From a checkpoint of a small multi-label audio tagger: batches of 384, 39062 training examples.
Rows from block 6 of a small multi-label audio tagger, named by matrix and row number. Each number is 128 + 32 x the weight over its row's rms, rounded and kept within 0 to 255. All counts start at 0.
After each channel's rows are labels from the 100 clips, of 14848, where the channel reaches its highest value: "lies over" is the class under the peak; "responds to" is what is common among them. Only what is clearly more common there than usual is listed. The data: synthesized solo parts of chorales (CocoChorales).
# conv: width-3 conv (model.blocks.6.conv.weight, 320x320x3, each kernel summed), inputs 160-319

conv.186 [134 192 112 121 103 127 152 142  91 164  66  79 133 135 141 130  92 149 105 145 135 141 180 124 167  14 135 105 163 111 120 131 185 138 107 106 186 171  92 169 100 150 112 115 107 116 168 199  93 128  38 112 102 160 149 150 137 130  99  79 122 100 110 178  76 154 148 173 156  61  87 117  66 128 119 122  91  61 171 114 100 168  67 134 133  73 178 150 172 123 152 113 143 129 153 119  84 133 122 139 126 113 161 127 137 112 109 149 111 128 157  82  87 175 144 117 115 102 106 141 118 110 175 130 159  95  90 125 134 154 116  98 160 119 155  92 171 175 144 177  99 173 184 103 151 130 159 138 144 186 102  90 148 131  95 157 144  89 125 111]
lies over: D#4
responds to: note D#4; note C#4; note D4; note B3

conv.302 [ 93 118 104 134 105 162 115 135 134 107  84 146  63 166  64 141 175 118 150 103 123   5 106 103 119 145 145 100 116 124 119 111 127 151 135 139 112 120 164 133   0  98 108 133 110  77  74  98 117 119 170 106 146  62 165  85 123 138 141 134 145 120  82 100 164  98 115 128 118 155  96 133 129 155 122 168  16 152 145 116 139 110 129 139 184  91 137 136 129 133 161 171  94 178  82  65 116 154 120 128 159 141  91 163 132  86 111 187 109 110  92 124 157 160  55  91 142 106 104 134 146 115 101 158 141 119 141 115 108 145 152 145 121 169 125  64 162 162 104 160 162  99 156 150  88 122 130 143 135 147 115 143  91 134 142 151 170 119 142 173]
lies over: B2
responds to: tuba; note F#3; note E3; note B2

conv.159 [116 123 156 115 178 168 151 117 200 115  86 124 120 132 100 108 184 134 105 117 141 117 139 147 113 122 132 137 122 116 154 148  58  80 163 106 210 139 145 131 136  88 139 125 128 139 163  81 107 167 123 169  31  28 134 173 131 134 156 190 164 179 118 147 186 141 122 111 147 125  57 138 165 170  70 178  93  90 141 153 152 143 133  94 112 176 129 140  82 123 157 162 115 174 124 152 122 109 164 132  99 135 140 149 142 121  66 171 145 151 134 162 123 128 143 152 134 118 103 121 101 149  95 149 166  93  75 183 165 136 149 104 114 163  54 182  83 115 109 130 176 112 180  17 129  93 107  88 131 178 113 135 141 183 127 130 147  99 143 109]
lies over: C#4
responds to: note C#4; note G#3; bassoon

conv.79 [139  49 162 102 100  54 123  57  79 121  98 102  98  79 147 130 111 138 139 131 112 133 138 133 141 130 122  87 165 173 104 145 172 117 146 132 153 141 111 139  94 162  61 118 113  49  77 132 111 178 140 117 135 158 172 110 164 108 116 115 149 209 159 133 175 166 132  84 125  74  20  83  59 112  73 123 169 115 139 119 130 100 107 153  93  92 182 161 190 119 190 119 119  61 127 149 130 153 151 144  91 105 109 169 129 159  75 178 108  82  53 118 132 142 149 154 144 128 138 102 157 107 112  92 151 169  93 130 101 147 124 139 131 143 160 120 106 157 130 152 163 130 107  94  73 106 108 106 129 142 117 172  79 124 101 159 152  67 134 173]
lies over: F#4
responds to: note F#4; note G#4; horn

conv.188 [ 45 106 134 143 100 123  63 146 122 180 123  90 102  97 143 126 101 108 101 170 152  84 134 106 125 176 178 105 140 126 135 164 124 149 123 106 115  89 149 115 156 120 104 185 104 119 155 170  88 102 150 144 109 124  98  79 129 115 138  97 121 173  37 122 118 148 116 111 145 139 188 141 120 118 105 114 103 128 124 134 177 207 137 159 148 124 117 177 132  64 147 138 160 166  98 127 111  99  98 161  92  86 117 154 149  97 124 178 149  73 115 176  78 151 133  68 120  92 166 179  89 103 123 111 141  77 156  76  96 109 128 150 119  14 147 131 100 148 133 201 130 114 108 117 143  90 108  97 154 171  44 130 137 133 107 178 157 114 152 142]
lies over: D#4
responds to: note A#3; note D#4; note B3; tuba

conv.41 [188  92 118 111  79 148 123 113 139 157 159 100 166  85 158 101 137 156 149 158 146 129  28 167 170  83 126 101 135 100  90 168 174 131 125  93  98 110 129 110 111 121  98 140 122 135 147 144 127 110 109 121 100 109  67  91 114 166 180 165 103 135 136 167  99 170 124 119 125 118 180 136 145 134 106 132 126 105 117  93 149 161 103 175 123 138 176 149 178 125 152 124 151 145 138 127  87 120 112 140 167  86 110 150 110 136 105 206  67 115 146 140  97 115 200 104 107 124 130 105 171  98 119 125  90 134 176 158  81 147 132 166 154 148  77  70 151 116 177  85 127 146 116 155 115 147 126 159 156 137 131 134 162 103 157 163 159  72 176 106]
lies over: F#4; E4
responds to: note E4; note F#4; horn; instrument: viola

conv.49 [161 125 134 154  82  99 108 112 125 111 103 185  39  75  86 126 118  75 145 121 161  91 173 121  97 129 165  97 138 132 139 140 101 122  96 149 141 141  98 156 100 133 132 126 129 165 108  75  88 111 121 134 130 173 124 130 144 125 161 177 111  88 107 131 138 141  98 121 122 120 119 120  91 117 141  60  48 159  84 160 165  96 155 205 129 117 123 165 134 103  90 101 120 141 146 156 172 101 129  71 112 101  80  92 158 113 119 148 130 160 108 144 166 191  97 115 200 135 109 140 149 112 179  91 115 119 112 251 120 138 174  75 121 158  74 129  83 130  44 157 175 147 117 108  41 135 163 132  95 138 145 124  87 105 109  74 133 143 158 156]
lies over: G#3
responds to: note G#3; double bass

conv.75 [ 99 131 126 121 104 118 119 101  73 115 113 121  90 127 148 160 148 145 158 194 143 142  80 151 109 132 133 178 109  88 122 147 159  78 148  72 159 132 125 140 141 132  93 100 114 141 159 122 136 123 194 129 129 160 141 158 140 130  99 115 128  79 108 104  77 115 105 157 123 165  68 125 126 120 135 121 171 125 147  80 106 105  90 130 151 196 203 100 188 166 191  50 136 163  70  97 139  84 115 116 112  80 160 123 125 131 112 156 163 109 113 140 161 114 104 144 117  73 118 102 158  93 155 165 177 138 162 101 117 191 156 113  83 130  59 167 129 126 120 139 126 146 126 133 107 127  79 114 112 101  86 109  88 173 161  98 138 108 133  73]
lies over: F#4; F#5
responds to: note F#4; note F#5; flute; note E5

conv.203 [ 94 158 131 160 148 123 123  97  30 118 119 148  88  95 175 169 160 120 148 107 137 131 103 107 138 100 142 140 169  68 128 124  68  89  91 146 143 227 131 154 118  81 109 140 118 134 100 168 117 104 155 100 151  96 172 149 106 150 123 105  62  80  86 170 131  73 117 143 112  82 161 123 142 132 118 132 110 117 138 115  87 101 168 144 142  96 125 109 149 128 179 136 149 138 112 123  95 144 178  93 158 173 155  77 133 153  94 153 160 158  58 148 163 168 190 118 174 109 184 102 128 121 170 138 130 113 101 164  84 135  88 171 163 147  70 114 143  70 115  95 197 139  46 113 127 144 141 157 117 109 109  85  81 137 166 149 130 152 144 109]
lies over: C5
responds to: note C5

conv.248 [103 136  68 173  80  83 150  88  88 158 134 126 111 104 103 116 192 116  88 104 109  90 149 125 158  96 116 164 131 143  77 125  95 128  90  67 164 145 101 110 133  93 168 179 100 141 132 140 132 217 152 173 106 156 109 100 141  99 146 143 140 153 130 176 100 149  91 128 104 107 200  51  11 118  79 111  87 177 137 125 170 165 113 121 116  98 111 129 109 108 166  40  99 175 131 143 106 121 126 158 122  99 123 111 147 119  90 167 135 129 102  91 200 123 139 118 111 179 160 106 178  77 143  99 111 124  98 119 121 144 185 118 137 145  61  93 107 152  79 129  97 130 118  85 183 125  82  98 134 134 117 103 112  94 151 140 112  78 164 148]
lies over: A#4
responds to: note A#4; horn; note C5; note G#4

conv.60 [124 120  82 142 130 138 102 105  91  88 187 103  81 126 116 115 134  98 103 146 132  70  98 122 125 117 125 126 167 164  92 125 101  88  84 197 145 103 103 168  11 159 141 115 174 125 151 111 123 162 170  76 176 127 136 113 130 149 224 146 142 152 127 128 112 197 172 146 118 122 122 123 177 128  87 150  70 126 155  98 129 117 137 140 100  92 109 173 139 151 119 127 169  85 139 151  58 134 121 104 198 114 148 109 171  62 126 186  77  90 158 160 135 131 160  84 114 128 120 104  88 118  70 130  99 136  87 145 168 174 120 132 198 142 141 140 163 118 176 117  78 140 162  95 103  97 125 143 131  95 130  67 134 133 150 123 127  99  90 145]
lies over: B4; G4
responds to: note B4; note G5; note G4

conv.232 [118 180 133 120 135 116 130 131  85  87  79 113 153 133 132 148 149  88 111 186 146 165 144 127 157 114 119 141 128 212 123 138 177  97 147 169  82 143  54 156 109 130 115 106 138  92 121 142  73 108  75 105 143 104 168  65 121  89 123 102 107 119  94 122 125 127 127  37 142 119 124  84 135 123  89 123 140 145 143 117 113 166 141 205 164 156 158 100 147 104 201 122 120 124 148 128  83 141 153  90 186 113  82 127 142 124  71 125 133  93 108  67 169 116 108  98 148 116 151 146 118  71 155  73 102 136 130 242 130 121 198 111  94  89 104 131 114 165 133 165 126  71 148 126 131 117 139 123 129  88  83 152 170 163 108  82 216 120 132 130]
lies over: F#3
responds to: note G#3; tuba; note F#3; note E3

conv.54 [171 127 125  74 115 137 172 132 197 124 147 134 126 124 160  72 100 154 210  98 139 143 118 122 114 136 169 118 114 195 131  60 103 150 174 158  54  61 163 126 105 162 171 105 121 149 108 100 147 118 193 112 103  85 129 106 122 110 134 181  69 109 143 110 131 126  83 137 121 133 173 186 124 173 175 178 119 112 128  78 130 110 153 102 168 119 129 139 150 114 133  90 103 116 185 141 144  90 161 144  98 153 110 144 131 132 130 140 105 143  92  97 160  97 115 101  95 153 104 105 104  70 148 171 109 177 145 119 119 137 115  81  75 156  86 158 128 127 161 121 162 147 108 123 137 152  88 114 135 125 170 154  71 188 128 143 115 119 121 111]
lies over: C5
responds to: note C5; horn; note G#4; saxophone

conv.304 [ 32 112 101 116 184 131 109 128 145 151 163 166 165 146 147 143 121 139 123 116 196  76 104 119  91 111 168 118 118 163  90 180 146 109  97 177 134  78 117 116  84  74  99 121 117 136 129  90 111 132 117 123 166  69 131  89 146 124  93  91 112 126  80 166 121 139  96 145  97 155 187 143 156 150  94 121  76 154  88 140 104 126 159  95 154  93 126 145 130 130 132  83 176  97  84 149 137 125 144 108 127 173 126 110 149 135 144 184 129 121  74 141 146 137 147 139 146 137 117 109  75 115 122 124 124  80 129 216  86 128 111 125 141 169  81 104 126 102 149 146 115  94 183 152 110 126 132 139  97 128 114  71  77  81 173 132 177 107 168 124]
lies over: G#3
responds to: note G#3; tuba; note G3; note F#3

conv.69 [128 120  65 152  70 121 114 159 106 112 141  56 115  83 125 131  93 146  71  70 135  97 127 151 146  78 112 225 105 158 116  76  96 128 132 211  55 121 152  65 142 162  75 134 161  54 167 145 128  76  76 137  98 103  93  76 107  87 142 152 117 165 120  81 125 126 150 112 142 137 170 132  92  99 121 146 133 101 135 120 136  86 138  69 103 151 109  98 191  70 122  58 176 120 153 172 112 147 157 134  99 102 123 165  81  74 146 154 102 165 116 118 170  81 110 106 147 175 136  96 189 107 152 139  99  95 190 136 149 168 154 119 159 144  39 102 132 134 124 159 114 121 168 186 148 176 138 126 133 169 120  93 139 124 107 144 138  82 122 163]
lies over: C#4
responds to: note C#4; viola; note B3

conv.43 [128 122 159  91 146 108 129 135 132 121 116 130 170 107 139 152 134 150 158 147 103 102 129 127 103 152 217 136 150 100 134 128  98 162 189 197 118 146 136 109 135 123 147 163 107 171  92 144 134 132 153 133 137  89  45 127 125 169 117 145 129 130 126  92 162 197 145 133 114 143  91 149 142  81 163 131 152 140  67 130  90 138  99 131 185 131 135 135 121 112 112 146 134  95 122 163 132 129 131  93  92 164 125 134 115 131 133 117 143 121 114 117 154 163 120 117 151 154  57 130 130 204 134 114 120 123 149 125 125 140  90 165 110 103 141 149 109  55 160 145 228  83  87 154  23 100 187 140 130 141 119 131 104 128 125 114 107 198 151 127]
lies over: D#4
responds to: note C4; note D#4; note A#3

conv.246 [ 84 129 123 135 162 156 128 140 134 190 128 123 102 131 172 123  76 146 158 139 109 132 158 119 146  77 177  93 125 127 165 100 109 103  94 138 134 124 129 161  93 140  62 236 117  92 141 155 114  74 141  67 104 134 185 158 147 103 115 134 125 143  85 150 125 145 147 138 120  95 187 123 136 112 146  61  79  92 114 132 144 110 129 165 103 128  97 140  63 217 151 154 151 142  80 152 104 122 188 121 120  90 108 133 194 113 133 130 164 118  96 131 125 130 139 110 115 123 164 142   7 141 128 118  74 124 116 148  64 124 112  93 136 134 159 109 132 122 100 156 103 125 123 109 148 130 137 107 128 103  92 102 135 118 139 148 169 144 123 126]
lies over: D#4
responds to: note D#4; note D#3; note D4

conv.272 [ 98 120  93 139 104 143 116  74  64 176 118 149  21  93 125 104 120 106  89 149 116 109 103 116 147 142 120  89 139 137 140 196 119 118 102 132 145 217  87 111 137 138 102 157 148 110 124 150 133 140 123  88 171 144 117 117 104  89 141 131 118  82  96 173 133 132 153  68 113 130 126 128 180  76  84 109 136 126 137 107 156 145 101 141 143 142 177 148 175 109 151 181 136 155 114 185  94 122 101 155 182  49  87 123 183 132 128 143 190 125 158 100 145  87 176 108 142 120 130 137 122 148 153 102 109 121 148 178 107 151 160 122 104 150  38 176  79 146 177 151 148 121 128 118 135 146 112 123 122 106 135  77 108 104  74 153  88 139 160 140]
lies over: G#3
responds to: note G#3; cello; note A#3; note F#3

conv.242 [ 81  82 130 107 161 132  62 159 121 116 131 139 125  90 152 104 188 157  96 121 161 120  51 142 172 126 184 111  88 190 116  92 155 126 105 161 150 172 171  81  75 157  90 111 107  84 135  74 150 112 149  36 108 127 188 199 147  91  77 136 131 187  76  98  87 159  76 118 126 128 132 155 155 151 131 103 145  66 104 120  52 113 140 129 145 141 129 154  95 143 123 130  79 203  30 131 136 144 140 150 160 133 192 112  93 126 151 167 126 112 112 109 114 179  98 111 105  97  68 198 128  81 150 140 146 156  97  99 124 117 134 128 130 150 200 121 104 181 145 140  94 116 104 129 145 127 154 141 112 142 128 103 171  86 132  99 152 161 115 116]
lies over: B2
responds to: instrument: cello; tuba; note G3; note F3

conv.7 [115  64 117 139 108 148 140  30 157 166 117 123 112 106  48  98 110 114  66 178 129 127 180 171 167 165 152 116  85 156  76 150 134 141  73 169 111 165 115 126 116 175 117 159 149 156 105  85 130  95 194  87 133 134 146 174 126 125 106 159 135 144  75 139 119 135  79  57 121 161  87 155 133 136 116 103 110  96 105 153 124 154 167 151 143 133 152 192  83 144 125 111  57 121  60 139 112  65 165 123 111 141 135 127 122 146 113 154 140 174 127 126 105 183 149 133 185  96  37 188 191 145 169 134 117 145 150 158 185 113 149 138  47  27 174  98  91 159 113 129 146 123 118 125 168 108  92 110 135 130  93 131 196 133 135 105 103 139 152 159]
lies over: B2
responds to: note B2; note B3; note F#3; cello

conv.211 [154   0 131 101  53 138 130 126 113 174 147 190 154 122 118  74  89 128 121 105 122 115 113  97 164 134 216 169 164 215 132  90 106  93 104  78 115 120 116 144 126 160 115 115 164 123 128 102 136 111  89 144 136 132 117 109 137 129 116  98 164 146 116 121 115 142 151 124 133 143 193 178 114 143 118 134 119 126 179 130 203 107 107 148 141  96 162 140 105 108 129 144 127 106 129  93 124 113 101 180 166 126 197 131 133  89 112 192 181 115 114 119  54 143  93 109 109  99 126 163  95 140 156 138 151 186 117 112 133 129 111 136 101  88 165 136 122 124 137 119 118 170 133 136 139 127 172 132  95 108 147 128 115 122 143 107 142  43 109 123]
lies over: B2; C3
responds to: note B2; tuba; note B3; note F#3

conv.210 [116 113 103 138 190  84  79 145 130 130  91 122 109 117 134 107  99  88  23  56 117 142 121 115 169 162  88 173 111 143 120  84 110 121 124 154  91  71 132 121 186 135 153 122  92 137 153 177 136 124 129 127  84 113  78 146 142  86 120 147 107  93 104 154  68 142   7 113 150 153 118 103 157 137 153 151 176 143 141 159 136  85 171 129 129  66 160 177 134 133 124 123  90 118 140 134 132 116  98 148 144 168 161  37 162 139 121 155 134 163 127 144 111  80 192 174 200 165 136 151  72  80 139 143 148 110  99  96 127 130 179 114  67  88  93 127 109 121 136 134 159 125 127  93 182 132 161 101 178 101 135 126 129  84 143 101  77 120 122 119]
lies over: C#4
responds to: note C#4; clarinet; note D#4; instrument: tuba

conv.227 [ 99 105 146 156  97 141  96 148 125  96 130 110  78 140 119 172  72 153 139 116 112 121 147 121  65 138  57 130 185 126 145 149 149 138 132 104 174 189  73 134 147 131 137  78  91 151  92  98 116 152 141 132  96 118 159 134  98 122  93 168 114 108  66 139 110  71 116 136 139 125  75 142 118 130 140 122 105 131 122  96 170  81 141 139 117 100 129 117 170 129 145 150 109 185 110 134 148 155 123  82 125 107  72 130 120 110 102 207 117 102 132 130 136 156 132 119 135 128 126 118 148 121 139 127 182  78 114 149  75 103 159  94 171 157  75  85 141 180  96 103  93 129 147 124 115 132 158 100 154 170 109  68  99 112 109 125 124 123 152 112]
lies over: G#3
responds to: note G#3; tuba; note C4; note A#3

conv.82 [116 157 227 149 123 149 146  90 135 173  58 100 116 147  19 164 167 113 183 116 107  57 123 118 114  90 125 123  92 147 124 114 170 127 124  86 157 119 100 132  82 128  86 148 139 156 106 210 106 161 132 110  89 104 111 112 101  99 132 153 115 119 102 188 161 136  87 104 114  59  95  74  90 128 149 160 143 153  66 119 151 170 164 133 199 150 208 135 159 136 165 102 171 100 114 194 111 116 165  95 101 149 112 118 132 195 110 102  89 142  60 113 126 138 157 130 146  90 118 101 169  86 107 119 118  90 115 146 150 160 148 121  85 121  93  80 155 153 155 167 166 121 159  82 115 126 140 113 172 139 102 187 139 192 109 147 135 130 134 103]
lies over: F#4
responds to: note G#4; note F#4; note A#4

conv.8 [165  79 122 144  60 155 133 120 125 176  95 154 117 146 132 144 106 115 135 148 149 110 162 100 183 147  76 136 179  63 177 136  84  98 130 134  98 200  69 129 149 230 148 157 126 165 181 184  97 156  85 156  96 156 104 105 121 132 116 117 130  89  65 127 112  90 122 149 144  90 144 198 164  89 109 221  80 150 106 148 104 135 127 133 124  94 164 119 162  93 161 105 202  62 171 157 145 145 141 138  86 148 122  80 128 120 116  82 111 142 132 128 133  32 132 122 139  96 196 206 158 116 132 120 108  87 110  97 167  92 118 136  80 155  82 122 163 127  95 137 133 168 136  99  93 142 136 108 127 171 183 127 134  92  99 108  96 133 127  94]
lies over: F#3
responds to: tuba; cello; note C4; note F#3

conv.245 [148 144 155  93 121 142  99  85 131 143 106 138 109 115 187  93 168 101 180 144 132 126 112 110 168 158 162 175 139 123 110 140 115  73  99 119  88 137 112 142 147 103 120 109 145 129  78 131 155  73 102 126 160  66 142 131 140 153 109 112 100  98  87 171 135 137 145  84 108  96 115  99  53 123 196 131 115 132 133 113 150  85 121 130 154 152 146 177 179 171 130  91 136 144 201 119 154 106 155 151 140 111 158 109 133 117 140 172 170  98  91 159 129 118 133 106 135 118 102 158  97  88 185  94 113 191 119 163  81  93 177 148 145 127 185 129 116  71 125 127 148 129  95  99 151 109 162 167  87 149 114  92 156 140 104 168 133 139 155 151]
lies over: C5
responds to: note C5; horn; note A#4

conv.301 [152 105 123 142 160 120 154 115 108 122 110 173 152 154 122 120 128 103 139 171 121 153 156  90 119  91 192 108 114 156 116  99 234 130 173 101 123 184  93 112 133  83  75 119 138 145  72 106 131 103 128 115 134 145 148 151 143 105 126 163  92  90 179 218  65 131  86  91 131 118 128 142  55 106 139 126 152 129 138 124 134 213 132 105 103 141 255  99 158 132 205 168 102 137 152 185 120 137 167 128 160  95 118 155 202  88 122 112  70 159 103  92 124 150 182 117 124 117 123 134 142 140 152  87  84 108 115 146 133 173 177 156 114 118  82 135 122 118 103  72 129 136 137 110 138  82 127 117 119 124 101  89 128 140  98 129  87 151 125 121]
lies over: F#4
responds to: note F#4; viola; note E4; note G#4

conv.249 [122 168  89 133 142 121  79  96 124 123 151 108  91 108  96 108  98 118 122 143 118 128 181 149 127 118 133 175 123 156  90 135 137 180 169 190  97  93 168 111 101 124 147  89 156  93 164 130 154  65  84  82 122  70 141 131 108 105 103 117 111 186 139 131 138 200 150  83 145  98 151  97  83 161 138 160 105 146 185 104 172 154 147  91  81 125 148 134 147 122 191 129 106  74 135 143 121 147 164  88 130  73 108 144 114 152  92 126 105 149 115  91 107 115 133 138 128 123 134 195  92  99 102 105 102 156 153  69 187 153 160 149  83 128 170  86 117 176 135 163  59 127 186  93 178 101 131  79 165  59  75 114 165 131 103  82 229 151 113 181]
lies over: C#4
responds to: note C#4; note A3; tuba; note B3

conv.238 [155 124 163 147 130  90 138 138 107 121 143 129 105 123 137 161 180 103 164 103 127  75 142 117 167 125 131  68  95 147 155 125 109 126 125 112 146 255 107  98  10 102  91  80 144 125  81 107 143 120 116  94 181 123 193 117  76 132 118 115 130 111 174 199 134 134  94 102 132 115  66  94  55 131 152  97 101 122 104 114 118 189 127 132 135 166 121 191 146 107 141 138 155 143 138 134 123 142 216 135 113 116 149 101 140 150  97 132 119 120 157 129 138  92 172 118 133 106 110 157  90  72 133 141 115 108 119 114 130 155  69 138 163 133 112 109 103 118 230 133 160 115  58  74  88 179 102 125  98 127 100 172  77 141  58 123 109 183 148 176]
lies over: F#3; C5
responds to: note F#3; tuba; note C5; note G#3

conv.47 [ 97  75 157 109 129 127  71 126 114 192 118 143  94 104 156  89 114 135 100  85 154 114 122 117 188 116  94  93 136  74 140 154 148 146  97 144 114 206 163  86 137 161  47 194 108 103 118 146 112 106 115  82 107 136 160 183 160 145 122 100 105 159  65 113 171 163 157 113 142 120 114 163 114 119 100 108 121 111 144 119 181 126 120 117 126 106 136 173 100  96  89  98 159 160  63 119 176 119 118 111 107  92 159 128  90 139 123 146 145 155 128 168 105 152 157 104 120 109  67 203 137 141 125 164 152 139 125 174 121 148  87 131 107 150 137 111 148 115 103 127 157  85 141 129 131 104 138  99 162 112 137 106 146 135 105 144 113  96 156 184]
lies over: B2
responds to: note B2; cello; note B3

conv.102 [147 195  89 119 158  95 117 106 149 116 101 162  91  79 123 146 153 124 140 155 114 101 125  82  97 122 156  89 134 161  90 181 116  83 112 117 145 164 138 116 102 111 158 181 159 144  88 126 122  96 163 148 170 112 149 170 117 122 138 152 133  80 125 199 143 138 130 113 145  94 151 123  37 114 126 140 101 128  36  86  86 148 150 121 107 114 130 148 134 116 173  84 141 141 178 153 176 126 159 136 100 139 151  40 184 140 106 132 176 125 124  95 147 129 132 113 141 140 109 103 124  84 170 150  98 181 156 108  88 175 123 126 107 158 117 112  88  45  90  93 145 153 129  89 102 103 120  89 151 119 107  73  64 139 165 141 179 160 150 163]
lies over: C5
responds to: note C5; note A#4

conv.319 [162 114 126 157   3 153 143 155 110 189 110 113 169 120 137 104 146 148 116 149 145 105  97  47 122 142 246 142 129 169 130 119 137  92 121  49 156 133 154 155 135 167 161 139 108 131 101  81  94 186 136 119 119  86  36 126 173 184 127 141  76 150 111 128 123 194 103 172 173 184 171  99 132 110 103 105 149  73 121 119 112 112 181 116 151  81 121 152  91 150 116 132 120  87 119 133 121  92  75 137 144 134 168 125 113  81 152 131 165 127 137 116  80 117 115 137 152 144 137 139 142 103 127 147 137 119 111 103 112 148 171 138 152  63 126 115 109 122  78 116 122 146  26 129 135  52 131 128 206 196  95 128 100  82 173 135 115  44 110 213]
lies over: D#4
responds to: note D4; note D#4; tuba; note C4

conv.316 [171  71  98 187 158 147 124 117 185 175  93 100 152 161 131  75  84 122 155 109 184 124 110 164  92 130 146 138 136  75 113 166 190  95  94  70 103 146 127 115 119 169 127 201 182 151  45  80 117 136 136  88 139 109 106  78 107  21 133 158 106 155 136 122  96 165 153 115 138  87 115 129  93  88 126  68 136 133 139 143  52 146 137 121 104 157 203 158 154 120 171 157 149 135 174 112 118 123  74 147 154  81  95 125 194  39 105 123 135 107 111 101 127 114 150 129 158 122 122 117  17 179 153 115 165 124 117 134 125 158 157 160 125  96 118 143 120 134 102 147 138 115 194 130 123  92 127  76 140 115  95  86 114  79 101 121 119 161 161 110]
lies over: D#4; F4
responds to: note F4; note D#4; viola

conv.205 [110 116 177 137  83  95 141 118  88 207 126  92 163  86 130 135 134 103 124 122 138 129 180 151 198 145 142 146 117 176 114 150 107 107 144  87 134  88 156 105 118 144 145 236 111  99 131 151 126 147 115 114 131 192 182  93 122  79 133 112 155 184 130 164 117 215 125 159 106 109 154  36  68 144  94  99 114 146 119 132 131 120 129 134 137 113 111 128 138 118 125 116 164  89 127 127 153 144 123 153  86  56 155 118 186 153 124 121 152 110 125 103  96 125 151 108 143 129 111 127  72  82 121 138 110 131 128 108 138  83 121 115 116 141 129 115 133 136 132 164 118 104  44 166 137 119  81 127 121  71 154 140 161 114 100 161 135 130 152  45]
lies over: D#4; G#4
responds to: note D#4; note G#4; viola

conv.197 [153 127 111 142 149 133 159 146  86 137 110 102 119  83 103  93  93 133 164 128 105 118 189 131 116  96 122 133 141 150 135 123 178 121 141 155 113 166 134 127  72 124  54 152 120 105  85 160 118 156 155 116 123  94 167 140 115 135 104 147 147 138 116 163 121  97 146 133 147 153 163 186 206 108  13 139  88 122 141  76  89 115 129 112 168 153 163 124 130 140 168 166 134 129 113 149  74 134 122 160 181  97 105  84 141 134 101 173  63 114 139 111 129 113 159  90 181 110  94  99 139 120 134 150 174 201  91 110  80 175 121 125 117 206 133 170 133 123 119 156 135 113 101 135 184 113 120 100 151 125 161  96 170 118 169 136 211  76 110  80]
lies over: B4; C#5
responds to: note B4; note C#5; note A4